{"model": "self-supervised image encoder", "dataset": "aerial photos of the United States (SatlasPretrain)", "train_examples": 203450, "image_size": 32, "crop_scale_min": 0.3, "horizontal_flip": true, "translate": 0.06, "color_jitter": 0.4, "method": "simsiam", "arch": "swin", "norm": "layernorm", "norm_position": "pre", "activation": "quick_gelu", "mlp_ratio": 4, "head_dim": 32, "fused_qkv": true, "bias": "all", "qk_norm": false, "parallel_block": false, "inner_norm": false, "moe": "top_k", "num_experts": 64, "moe_every": 2, "expert_mlp_ratio": 0.25, "experts_per_token": 1, "shared_expert": false, "patch_size": [2, 2], "depths": [5, 5, 5], "widths": [48, 96, 192], "projector_hidden": 1024, "projector_out": 128, "projector_hidden_layers": 2, "residual_init": "zero_last", "optimizer": "muon", "muon_scale": "match_rms_adamw", "lr": 0.0029, "momentum": 0.85, "nesterov": true, "orthogonalizer": "polar_express", "adamw_lr_other_params": 0.0017, "ema_decay": 0.999, "steps": 2100, "batch_size": 128, "epochs": 1.3, "lr_schedule": "wsd_sqrt", "decay_fraction": 0.4, "final_lr_fraction": 0.1, "warmup_steps": 60, "weight_decay": 0.2, "adamw_weight_decay_other_params": 0.01}
Rows from block 5 of a small self-supervised image encoder, named by matrix and row number. Rows with one number within an expert belong to one neuron, the router's apart. Each number is 128 + 32 x the weight over its row's rms, rounded and kept within 0 to 255. All counts start at 0. Numbers have three digits each.
After each expert's rows are labels from the 100 images, of 14976, where the router gives the expert most weight on average: "strongest on" is what is common among them. Only what is clearly more common there than usual is listed. The data: aerial photos of the United States (SatlasPretrain). In brackets: how many of the 100.
# router: router (model.blocks.5.mlp.router.weight, 64x96, trained with AdamW), inputs 0-95
# up: expert up (model.blocks.5.mlp.up, 64x16x96), inputs 0-95
# down: expert down (model.blocks.5.mlp.down, 64x96x16, transposed), outputs 0-95

# expert 59
router.59:177120167105167144084135147100111087150119094141171090111130135105077142116149136118158126088097122165091093174092152139177149133161097161091199158109078178103150119072139170167120096133160180091144077173169141119110162106125084081113090105162155168071149167124117136113082133113158060156
up.3:180158096111116135094150091138125081051147130116160134093132162144094087122137180122159099076149120174096077185152157201183174166124115117087127134135116102162159110085136143134118157146112142123142059096122089113174118115122069068165081109108111093169078121141087148106083130129106112177
down.3:158167116161134086111154124128136128117205094079115125148143149107108096141143126212123070106094135150130067145131171142115074150155174167143191162156140116112148093144109153145128144156088114163168095137134108077158215119087114127115067124120117082112095122103140169112068105089143092197
up.4:084159175111135183084130101125163106104155107147131117175137126154126166165133136099114129157116084158172164135144050108139138072121165105090114106146126147113179134184161145175164130132108176186162144083117096127153113191104136130094136088128121206119166071177147092179073152089097104109
down.4:082134123138150074115092130118129190182139117097099117100140138146090139124086122145125106204066143137202139093119097154118094092063158147063153114160089142090173112159083152116196120104125143081104129196133153104080105146126096118077165097142102103130144082140156130133205112139111122110
up.5:074149132172173053060115109137100111157155100087111107092131086116112137116140112097095140150178109121101173130172172148167105106080145135085140103116155141132107171118107111069113123129196081171141171138059135109159106212118122160132145142181191097125168120147118098122133146170115078113
down.5:142138097127098155162134149151100093109088119094106117182178165142139121092108128121141111169144042081123100086139099151147185093132151114110130165147087100133169128096134072114146192112187157113091105185159129107112160039172140104089200124155100152151111163174169106132107133134135111178
strongest on: building (72)

# expert 41
router.41:178147078171136156175095073141102073134118156162118108143193035173108164170153107087103137096142130074157129130184155165110182137106081139130122180152101105165166099159095083142108185159152138165152104094131142135128078116131081101140147104169118138167104127121157101159092150109093126106
up.6:121116092151155123086098141116189117139146146104174128115176062158113092032161134155107131130145120135085114098193158168096156161135149144112146123181112093116151163152135123151109219143143108057066090104160132079157117141144138087099151083167116082114173161127136090124113126098105107083
down.6:064093122076119084207160134106118148082081144161110123111135058129125115152056180142163145171130095113101114128072079159136132115128084125137078068099099157112162114146123160170167151128138090153087124128112078131136120130145143130079125107142155128081098158154170039094183126124141111134
up.7:088137169129186188140134122164056130136074145093141088106146142132126069199125090155154118140150100159156112089133126036100123122135135130141066149158131150101149103149166132124116101117070105088161122070171138158098143076100110114154103121150171134135116140081047101133149092185134139152
down.7:158111127069187099121170152130147154134140114127139149120083169084083146128098152114118136122136105091105128107147120129098132081159112144181160109142213145167194207124183124094122152144111097104141136128156130109134225107140140103128145122174145134211070084204164130110147145148143107130
up.8:126114102134178122080086117129072050140106068098159104145200059128082148118141137173157135150154136140128147138131162106133124161096171153072085126142160148165092134162068076167073153161110118138142068078135151116106103152118168084162101147133139121120071188074097120136125131115116137099
down.8:085113194128135178182141168132121149133114058174156131119123120133206164129157131095137154138130077115125109107093094124137135136148094076176069120147146058133089087131137125118128158085080120125136137152195108164195189125129128094107183127066168152183119098125085136140139087116163143127
strongest on: crop field (41)

# expert 60
router.60:157111173112162150169165163142121105133126184160170161160099144120141150190138099035150153128182141125128135089149167120124177135068054128132088149087132164120117169158069139139154154140179172128151164109113122144183091128076086155080160101161185147155149122119133138121135174107168098146
up.3:193093077086037092120154133147141127121124057149137116117165110128124147131116195117151112129177122138101080164128094144164130147150138183155129127114068113172106127139167080115124117145146204103122145163141123087165110159139090097156117053137155177114086172173125147077171159135158111154
down.3:107126120130139157141117145102157103190137157077193139121203090141141142174159114169140140067155117132146149161117112125037116157096128134215146095149131178111110137148097163140145169136088167094094138138146158139134126178137074138118163168113096226149132173149149148100141093121163152098
up.4:154107176076069108100148113067136143151101152157151147098108107125226127129148131074125115087127086069080205149155140155108172151085088125132135165056141168130135154159098141110101160109168137185116129101143154154115127152084141121145146132135149084118059101152084109123126165146157184133
down.4:133120121138135107126163202156098142196114134206101188146103150094149118120085112083157156145138139114118113151104108096127083147112143159157156117099108122167054155096123168136107105131158076097103128149117156103143145101205198192086213088168113154122161100088119123128108091147136151138
up.5:099121106107071147052059158089101102146112085138129058171115045140149133138117145126125131104163147133086151116164100102176120154093144119127151104178120097072174161156209143135192097128124135172110139121106116161166094131174117151111204152186131154130120125150108138123139167146128174145
down.5:067163138113145102121154172085102170098139119129117155196114144113140084100153154108135105120130119083114076138098182156126104157128089122130140140106095121127186101152146109121136121108147123100141188180149098152120174088193117152181147138144142179113109162120138086010091058139094173104
strongest on: crop field (35)

# expert 24
router.24:194115071154147108143118142092157118120084116110163155141146117149158065111139169149166070120128162161157048093078132095176137214133159150098152154099116171143096139154142148192104142107189172137135137121143137080181125176122149155094093115120181151106115153179127164109147142180135112125
up.3:126161132091100107181182115130109101077136144130080096119150105084146181143178125070132127193177111118139161150148133110153156108094112132089170076125162097200115187077140143155138146111125087090178152103103117110146077167118139119093141160134113092114159129091103140091112127201188106065
down.3:078153097069153171151085139063099126104202072103132158164101101116148163140121080153123131098140133163152081154130092063141135210138137157116080101156151136075129118159128156101105145084197114155140106134120121085171118184142128112109139152127096107095091094134181059103134169119142129131
up.4:164159144119153149148124146120119138082186144084146126089107151093075098079126065127094118093108130092126133123144104138112140105209178072127169184112118084142138090162174132136072118105170135090161175194160140145119171130142100144213115137157118100176148076085148160082108133113134090138
down.4:218183104108101068129140130148093086099136108124132132132132084109108076101122132204106155121158117105085147088141123107132123217103179155180105115096173110186154148105093135111152168100087152097119075121106096115117101129145137172152113142139156063134109195143130094107102125113144069094
up.5:169195121148133145092087130161147145131104158082088099117074131078164166135079088111139159071110159063161149155164169152100147146125097177150163120134151166124185096114059175106129158136163050154133072110097089153091109139131145147132120143150093131190117135119147153167088135134183145131
down.5:123128152097149147134081160161167176130172149138119093167170141144147063181156124152100195092069100102138125186104094177140160089131101075129090179127118137116130113181126159123142077177149139121150109174136166131085162159050098094120140142143129096171066076111170159122121136159118160142
strongest on: crop field (58)

# expert 26
router.26:181164122163114182132146072161112083120132082156116074166150092185154104075138156091105170102146159130171129075182083161144127145108108082082127162063082088152136081162131148119149106141103127160101165102124116130110109187118113105147123156147104174074061119150109170177133097166132126121
up.3:204100079122040171101115101143124104136117134168098112096093199138142133099105207155139101080169106091080135168181108148108155148153144140141119132118180086120108067113135137158100111109170117114167089133098150108116164120092152046144136158084079120144137085152104138100112151173139114119
down.3:126128106102134127119165107120143150157085148085207112141108161088120084109175125124138191136149121148114171129092070124097179084079099128135170127090197169093087166130125138133125189158167096098121098070150167121079108082124123104064181139121140122082127115156143123129084191079143092136
up.4:120139152124129143127090080135130201147105123090154085111099164144096188094131104118121088180130140143190135080158091108133075093185143102164119107174061134114172067132165138112145034137154145121139148189117137095102093135124140125185121142168116101159187157175131142146117112174158150104
down.4:139100091131126099138169118106121109105109137160105043091073105122111125214074108127159138144157149187166142163113130165126106125059125176144090131114127141183119145094128133152094170166149105150108089096105156128146138118035171166095083125184141126129106092179102139117105117093075126078
up.5:105104165094108145125142095148120123105069084163096186191130135152129176127151135133112045140099124117114126125138086122150220140108069127120188081163104149182093115177136121182110151129117137108084166131195137140167080157129135089083152132126127166154133134157101130118151122106053137182
down.5:120135114099098119081127116141168197095155097126091141162140142192086192094164137175073143174114083162175144120154082161162089098202062117172091143165109138127106123133135063139075091098117128145123074153125150146074133108095148127125154125164152117129113096182104149087152139142153154092
strongest on: crop field (36)

# expert 39
router.39:160142083152078143124092112078116143088058166113112090080135139104184118151176088126108156108148098143126180137124204115157101122151102091146116108095153141050133082133116106110121099065173158159104057120098124113140109163107134155143087169156097130121059107126115173077139094107148124181
up.0:135093128166196128088083147133111082115074122174142107176161158153119176144171113136124098102160130088148155097122126114112133117154093102064107126173107163213123162131080144199120172170095156110101106077157092084149133130137155134147147088115162189129135140140123046130088110091136097092
down.0:112169142069141143081164100118154111076053138057057087114175154112143074152136107173176184120115152119104134155088144127117162088094140166117150182152150157163195102143103137105164128131191108136079128123142108086102155108166151141183117111136077096154150096132111121161115091146124136173
up.1:180126123108074119158100109091152125100117127169157129099112151137128153205113095115149149064163118181110133153157160169104131149115080187102059104079135130145156121095117113140170089118125128115175115135117101155117109199112131197165124095111117111127126107187053078056138101174155123161
down.1:071127140094118066133163098075121104171139065082133165118107131188174137128128094134093170147093132108117182184134144092153173118143101100134149131112170174146085178140107120080070110092104146104126111132172157123083107091163116103068157127099073090134125074052101146129111121152112127087
up.2:095137135159140125119068106171150159117216131149085112103109121153084145086169099147164139166131090125179098168146117088174165108167128129129082101165065113112128166118137185138148120135121211095130138113165074098121115150137171107141123124121182120083162152161129142139138104082092094038
down.2:134113108116172148219153095102152171074144130100100107111108158125080086144099207121186154123086095151115127114164111116164136160140103138103147123103140118125101108121118134103178105127132094130127100191122080105111096122127083205119171113109097114155149079103151163087147088104061041126
strongest on: building (67)

# expert 57
router.57:094161106128104190163146178166162084109134114162112124083112165113192099178095130154150080180137119107073162131122123105165085149096151152095085145097154126160148154080167082190110147142100091133165132095189114062084101089139093096095141092097166128104182161157148084140110140125137128140
up.0:117149082187154126060138160125066120141147146075122096118093209116117143096179154147122108097130101120132160099118149135155134161096101144132108144158102199138109104086095117147125084129108083074200130120111102200098095092134101128094146189138101119153058147087106114142130126151094180080
down.0:133141147083161095102148092107158050149096118126141156140157150135127102095099125156135134102117089183098092052129136100128220081119148139109117127164104111151176116148171144108156101166146150164078154106099092161153104180104108082128205120103124108165075155080157135142127186154064132130
up.1:137083128084114109108101092186117114102170188121169086157110094109114070151147090158149130174118156134109143123126046111085129161146150102122072116145094061137158066140142134095179120131170085101097165117167195175167095158099131133141170110138115145146190147181140158102180117122132103136
down.1:151064190154119100165117132083201148135092161136112137151179124124141109162119072159219128131150161126124070138077143087159132166077095111160153122164161177098145119107147137124122136137159094128133082137077074105120142120207149171103118126148120117111125136113120077162202104167124163147
up.2:155144121133107163106170124179165157115139097122115131132105055138109158133192145112164118158088130179157154052111071182069148121096129102121149114112100129089172090059143085163181127137104117126124108116129149137186177126129131094117189060093140126122112144105155139092113121112113220147
down.2:127070152131117102105145095110128179113105119180131146124080095128193073159128154124121095190108124140161158143106109137130121122150147164181130116108105154138169139107103147113095124090110095108112139089104123152129186050190132140081165074106191167190153131102170117148150123084048125191
strongest on: building (73)

# expert 2
router.2:104132127142086162158108156161081125084094143155160173169143092177147158195087142098099142114147106144128121147175144111124173088163162172154142162171141078081116134074056106144180198131115155113119136103194110177145107103143112173183083114134147136096098107147203140119144135109098105135
up.3:173209208137215136128158163089101106111095142101121125152135181111129121112174097099185133129123133142131132160163170144140160136110131113097135200157090134155159171129103093075152094110144114165081132092147107111179097098155093148160114108108101143107053147148132127141088120127066078154
down.3:118151199106141186148143139167209115122161077091192133119133080133120092182106158137088170051074158122120154159092138168133140137080135145169135123148160136116148132099111110116137165166108112109082138173142146129199158167101112120102126182146112167162123117102163114104070134107120096194
up.4:172093100145077133141176078136161152172052089136149129109186219146146117204148119115150082128130102119138098147061125120122124143131113163126124110109175146113093121162191135153126120157122107098043122104155161122146070075097086076116162115113137090124135110176125117107092151133152156152
down.4:135157146085175108111160070079193105124134174160088138094046137093122137060129157066141115144068154097109139137181147154118170153090145100110145127116127175144074156119096128075120141155147182116181144116135081141104104101145106087096152148150066111180137110155112161174126175151124132113
up.5:103193172084198181108151128162155123111146112107095095160104085122128167153109180159188149110105148128069123106105147175164123166117075143113134147155120183128176094099141135101112129182088077155167065147072112132122169126106187112093105158090125081127082152100114132164127131120133096081
down.5:147175116105140132098089168108154165136189124111114075146164138132106124123164147134164092146119088126116153113124227124103108172072147154102121203103121134142116195092128156122071152123108141146143015108114146078144106091099138132078093164131151094157066103156122141144123136101099163148
strongest on: crop field (34)