config.yaml
arch: "swin"
model: "self-supervised image encoder"
dataset: "aerial photos of the United States (SatlasPretrain)"
train_examples: 203450
image_size: 32
crop_scale_min: 0.3
horizontal_flip: true
translate: 0.06
color_jitter: 0.4
method: "simsiam"
norm: "layernorm"
norm_position: "pre"
activation: "quick_gelu"
mlp_ratio: 4
head_dim: 32
fused_qkv: true
bias: "all"
qk_norm: false
parallel_block: false
inner_norm: false
moe: "top_k"
num_experts: 64
moe_every: 2
expert_mlp_ratio: 0.25
experts_per_token: 1
shared_expert: false
patch_size: [2, 2]
depths: [5, 5, 5]
widths: [48, 96, 192]
projector_hidden: 1024
projector_out: 128
projector_hidden_layers: 2
residual_init: "zero_last"
optimizer: "muon"
muon_scale: "match_rms_adamw"
lr: 0.0029
momentum: 0.85
nesterov: true
orthogonalizer: "polar_express"
adamw_lr_other_params: 0.0017
ema_decay: 0.999
steps: 2100
batch_size: 128
epochs: 1.3
lr_schedule: "wsd_sqrt"
decay_fraction: 0.4
final_lr_fraction: 0.1
warmup_steps: 60
weight_decay: 0.2
adamw_weight_decay_other_params: 0.01
Rows from block 5 of a small self-supervised image encoder, named by matrix and row number. Rows with one number within an expert belong to one neuron, the router's apart. Each number is 128 + 32 x the weight over its row's rms, rounded and kept within 0 to 255. All counts start at 0. Numbers have three digits each.
After each expert's rows are labels from the 100 images, of 14976, where the router gives the expert most weight on average: "colour at peak" is the nearest of a few named colours to the mean colour under the peak. Only what is clearly more common there than usual is listed. The data: aerial photos of the United States (SatlasPretrain).
# router: router (model.blocks.5.mlp.router.weight, 64x96, trained with AdamW), inputs 0-95
# up: expert up (model.blocks.5.mlp.up, 64x16x96), inputs 0-95
# down: expert down (model.blocks.5.mlp.down, 64x96x16, transposed), outputs 0-95

# expert 6
router.6:193050166141117123087063093186127082082133177132129137132168107102090133149088132117137131124091155198091105104133081094166129146157105153102156086106099189138099082138127090145089137163172127135168159111167157168139132127166117113105075127116133166089128091185161174084120118172106137146
up.0:112107140055072144068113066162119142126105110103103090151156147091058127171133124158153113138117125168125151096120087098104143098138157072138174149093140106149121098113182142185149134118134104147171121138100167091088158169085141111163167143101101181206163113147156121133128184175091069142
down.0:126127120155170142166126068087093109157090105134094182148177160188120108132099107183148125109133106184162126103103134140100058150099067055108125098088176125152114080107106146177112138151056133117110113139074052142115139110107160141128131097162105148088162131093127141107151116100203141105
up.1:058092173165115060161120146099164143143148194115118129125127090142115134192118108054150136110174107166067108188181124122118166194116124120129157068098137107173157113113134157080162100144129111112167071140130115118101086177142141146113100140124120087144124150128087082131118186100166129081
down.1:167142151195082129116099111117151187110108138095066118089136109101116075080055141136094123090127106114163103128132158195160104146120132109111160133167108102174156093157100173133071152136134156124160159116086101126136134206102128111132190121119117181100175103128074098094074108155114184106
up.2:094132068166158153161113111139181117138119110142085096149177146188095185094170159159142069094138114066124113199160189143149161096197109166146130126145062177131107134159081146128106121095064121105120130109153116073116097147149148098098157109148091165143154109164109168124080112131132155137
down.2:154128141105103125113133135144113085102100097120106120097090125108169206186124149152160143145162182102163136090082132126161147078070161119116082066151152108150114132117153124140175141127157140126077127124075199134154094100074076148156104115080139153161097114146130197180117098096090175065
colour at peak: pink

# expert 51
router.51:140140110152172047174098118165138120190158147137096135176134143141111121132200139052102110129121162106184146098158152118151154073112084100127116071127150161163137111121180100083127137110125151098169106093141124082150141157079117087073124123100164120113102150166160164212138183102106140110
up.0:141103071103127144095121181094157122144107112238085086141122162159183152097144190131141106150134141139133113075067126166133146143159142107158133124132130103197133058122124092153092142168172107118143114110164170073170129127178148107104075103163159134146114133128113054110096148127138074134
down.0:098111104126157128126105089137137153139105091204127192167135128144096105134073090113114179179126161127113150078168079160111116139135120157107115160162130109180066110106127140140142131113140140145092082175085105103114128138162175194097058115208148128121101111165166128156188071107171108169
up.1:143116117110140123143101099090053109132166087138115151113156142116117123141170144146126151175079104109098127126128115145081143069085159081118132166104086206085112188097193115148107099151116186171183155159162116145086118165093168177076139155138109156071147164105073117114139177117113142090
down.1:215133133159084127128135152132153103143129132194101133132099157147103115155110112147116158159222109165095170095184103171057106112057140101151200104109118116156084061122123118103103143135091143153118139137141110091116124111104132120127203126121066070200131124120128122094125123119164118138
up.2:157095125178172166169117164113162155144150176165139123167108058121128101097129110145075144130170122087042094171112125127149105099160152149150064117146134091135180109108087226142133120105094096175093158139111111121124122109116096115134177085164129197135182101103131087150126137150166149125
down.2:184123127098118141101113158121166123089129220123108117086113144208128119092174132121153162117164149120121121140184080128128190140149165106131166084095118136088096095166166095095136180106139100181076144088141176147119142118145101105135067112132188199148150097084128145080101137100085125117
colour at peak: brown

# expert 11
router.11:111124059180092200128126122152125119099114069098146118077079130119116129160119111103143097079152123157098069107150108169124178089131168112169147122146081112103102124093130078166116122078111125180082105107123153134106176207118144101121141148107122157106123182074094152102149083128081053115
up.0:129185164135161157169171198125123094149081122165109141170158081089085063091138187195124143121061122110071151137146168125117105132107115091128183158085122167130145116132148125084178135143103147146096098157101101134130131163118132158117141138163101132100027103099172094148162133101094125133
down.0:082096153185137078157146119111095121120191178089087131136085120120138141138127176094119107114133135151131142116128136094094124171091099186135172114138082061141139095139098155112198061160086095142168111102122112190174151128117100119098126128088193113161071111120139066161132160093119065136
up.1:159192105138172137109110093112168164159107117112104036135161134152051122157138120118160081088107132159126164141086171103114148129188117090135135108170134141134113070074151076138208118167170164134100121158137147073120120103112139116137142124139052152146121166167117158135095147123107068087
down.1:128159092124076100138186158179136089164164093152098126122122097134135112133187146121143153157142106073154122123136107113112165062128156093162185071107107076088060064126170121135084135114152141083139109151087145160099143138125145124178182077113100147129100144139120150193154163087058142099
up.2:146135148128135137124065159083200188081075111120160114138134152135148136112140077151089094116140116132141145170117138063099083121121157090116157121097111158149134111127112090109120103160118150153179061049147191125121108137147165088146072069130185172140139182136117123140159205147149092114
down.2:146161059064112115106168163084138095163111094118168108107096100143113090087084164171153141123142104140078137151144135193087089041132156084206172094114136099113132094157162128118090153074130141094165169170116114104102156123148141102094114095133104142117143151105137135080161106143143182080
colour at peak: brown

# expert 30
router.30:189177161078142136169109079136174098106075066072122145167170153135066097150147132110124180118174175128151117136173061119084133125159158118112177126162094141105158093110137195127140148109150163132094141147163088116096197134156086093137156115148094152114135153137100120156187126128162086122
up.0:126066145164140073129148134094106186080119181097167106132123141060143026097163125103139085125142057135125113055153124136118143171161133153092100100165133141110157130165168167111126143124120151123103149128120129107136126084139112092154168178116142088130166213164131079106130108148143127072
down.0:120158111187081068099114129174162137110114122095138136186073124125132114161106099118179120099161164133162181136098098101131124166126135147141147103077104159174119148151072148075143149153157143179178132090101166195140063117106150192125087154189136137123099098077111112165126115094177084132
up.1:156160082092138119139087163142118146139109175117121171142152087104094135118193163153157161094122080099120136062155159127123141192136071163144146146123130115207157143151120140124112173142112130111176091123102121094116145134188140093129147068121193094162115165171096112115144116089143019111
down.1:196091131038114134130164174148172144146110076117133162127093087070129068119100198119119130064095148135116115079103134120122148125059112145201163080114130111150145107129177103125130121095170144120169089099140097153109116103124178115136118102141151150137134143137096123168152107081158066075
up.2:199189109128126142165118140133147124073109171142144118145089175103095090122118152123155062150125135109123125069137129126100157157160097136134175095155118097173161005092089086117134161109131106093194155126124176104117121181117126153161149096130108115153157071174137123097148103104144079098
down.2:075076126128132119135111121135161166144141083138138083137115160072216099152119107116117093165119172155074182115111090099080101122137057077171111134099126116099086133129146131124113102102182197143104204111164165148096067089128097099149186083113087124151143157117118126140160116123119165112
colour at peak: pink

# expert 2
router.2:104132127142086162158108156161081125084094143155160173169143092177147158195087142098099142114147106144128121147175144111124173088163162172154142162171141078081116134074056106144180198131115155113119136103194110177145107103143112173183083114134147136096098107147203140119144135109098105135
up.0:125105125117130141163141103100141118094085072097131129126085081155100068062182176135168158160101084143141107086185135171108143109145088166093135076166092091125141148125099143107163177163121125149153061199153140143146099100165081099120134121160165084143118200107122130077127112077148103145
down.0:108123144128095159114183108155154155130154149076119135095161147062123136109078134109068185141114086107117174118136124116148147160064116159132073114191108158193145155080086138156141124102080189117142076080120116104090137102092113164108108147132135059064143112166144154082144115093137155077
up.1:145110108090126098126144155128109129096115136074135140131147097174124124150164131115198167119184139142136087095172094105154105151159120170126068112126101153186119092163200129072162069139121164111124153123069085138169109172127114109186141065110157096102159123159056092096108122126130056100
down.1:208119099103121125163140143044187126068088155154072150190158093108149161158175102087150120149163130145131145129106155119158167115126190192107133069116163119129129128115166133122165115194089110079117100158118188110158160063124137107076150133123146192129146123136134136127098142114106116128
up.2:205055131138115123134132163111133101060132151131135150093178151047143146188153100096205158098162079116108101115154162132116086160099103129096079162146090137140197121120169121126133116149163131111159135141094133145161115128173122095113166119121179105132145216125069115139127139106123165099
down.2:162142097117139102126136103112150125203090154143079071109201055170124151099132152084184105136111079098134124127150197087042180132144108140090172140136145124133100127158113110143116186109108151151078110094100158128142070117068094144120133142117103167114137124136085152159125106091133106072
colour at peak: brown

# expert 19
router.19:175102118141156118135117119070087112094113127074198084164139067078083177120128118123128174168161122123096140076168109099129143145140171068155089128140105105227177168115115161153172085094121144101166135076130118140181125116113151121161116152076139143170109158094109169113151153104147116110
up.0:158154177164115131113140125074117068136125129143122064076169124161157161149097109161125165130168085086122179170172139095164151114126189140142149112157147147167108140130156123134144140177166155058132079132193120096098119151080141094111115069133100084109119109111168094159078134199106069129
down.0:130140071151143160086119138143143091121132144148072118098115153127117092070087146165192146088134168156120089157142155154201180098134156146084164155150176078095162190110068139184161150139136137115119106132087067103140117127159155077062129118143110139135093113103110148114125153071069167139
up.1:149149159101100179136179155118132120068177102093145103171103120135163165166077109166149129157120134136120102097112101149163120144087145140102053133129155139126113172122128135122126111120124102108149078098126209147172115094154124130200092052120117167117197111114094141098155089233130116132
down.1:113132172121126196116106119181124119156127115158132123160105129104153139140140117131131066127111087149115109092142124146137107155141106111147170129113119126078081163084113064084094130106166134139090163187177123050096178089148115146118115093181098132151175113094202149072063077187137085156
up.2:120209146138099159091145079137119111150120122101140193138196144132122107176102091108150157166129106113163153117102081115140113107063142151152180157175136103080112114112131077193176160146072103079116118109120120057136128162125162119084142156063116120101135108112081139163086071116102125168
down.2:192138100177100140157129139098119077154137131116134127083136105141101130095122192198153123181180141197116108094112074173121159083097111165141079148122090132082182168123128120164126165114085131152177106115087077089096159181122067097128092106123126188130109096130119148114110100130110111184
colour at peak: pink

# expert 21
router.21:131169075101152091100116094162103118184100126125111180172146063110107088093127117109094095098124172163100140066159152132148166108118136138073126172155148087126106073122079164067121111071094142193180132154159151141138119169121121133113142142146155136074118173134112194097150172155072148143
up.0:056132101145136110128142080158107139163137089158139133133130060167048145114095157124114168163110156221121106112149129132165153082122119126131128130108089085157088117132120100138148102118096147141147053113073138112086139161106189199101123100163127106145117123162199169142127143150088098189
down.0:180099085125065126122175111116170158170178174150095125080101165106138116106076129097131162083145125102157102104149135120101152149155176122167069206111137101188125146100126124117122096132156146133118165130142184094137103116099104053193119173123119188116175142152122095102146149141192107097
up.1:105149155105095120137105105112127178161154161094117089112088136129149095079145065173142037085145184104153152139116116138075147136229170073180102111132105105101114125141157174139143102101182098170121156128101151108162169085137130121185167092167109113153169146102140104104085122145122150126
down.1:124101156131160080158114102102133137094113117132097092111152115096063105190153181134066105170098121139163088115105131167155083143092159168118134119097115131137121185139161121113112093186145115142125188103116183151169110145046135112110065107132146194101135083132098190147094162150110163070
up.2:124096141169056096116179112130126152190111128164079111093101126109155158124127188126140102156100135132155139145085114151168121098105117135097157140145196175141153084103121128190098126162112157133103157117161219051112143118089151094040115126133157092151086134111195132113114148105149119092
down.2:062142120125171151100138116181123117143202160129105116147121057136147188132179112093058152139119109118127100102186161129126168109173115044125131125124105126119101104145127140120212079089101086055113113127089122168104155103120165113088137104112126130090115178055137149132138104119141144159
colour at peak: black

# expert 41
router.41:178147078171136156175095073141102073134118156162118108143193035173108164170153107087103137096142130074157129130184155165110182137106081139130122180152101105165166099159095083142108185159152138165152104094131142135128078116131081101140147104169118138167104127121157101159092150109093126106
up.0:159094104095113123146130082182132173161104096148150147108123158076135088111157139119141140095122116206121145085110131108097101098139141078096163108166116095132143115116158103191081136135142169139172102136098158127114098151112192142068151138201157109147182137116189199117096179068128072140
down.0:090130089122109122140103081132074144077117213154115100140158126121148115148117102130111144144143152111202139122133108174139167114143121105129095071197146163107094181142081161119171115160150092118169106116190088114158071101109196145109092148080120048140093120159094115068156132125099128116
up.1:094083123166097112108098116084164129111159127092128122084154109109114195151139115101147185126124096098132123146106142194179100113091120084144129116120089201131103148111120107109090119146124195157195139080099186082107123106062148130174106077174131162138135175150115109128140186166149177078
down.1:083165098115117133123074142188132152166139108131065152154154128131128147119179090148124085138161094098185158191147135135184088139101090123156104135194156110110131138127164111108091161131112127090111154131140186140183085092157130103044115138070126085117140108062155152143083123154069091155
up.2:154077118137113089060076108071113125096164125143139085073110105110121110103147159203129096164132128114122139156163125132158184132114204141111095131139047121137123149116115113108075132124143141155110135150102204125178096166174127091158143157208104081111119116125114122104142160117094174066
down.2:141116118167165144153163162140138115132099140137139091088101098114166140163127129113121143141113129157151095190075155187092109162193103109132148173187101114121097173101041151132052160159106149137123131120109119177154076141092200079159140134189115126145075129152091100124093120108110148191
colour at peak: grey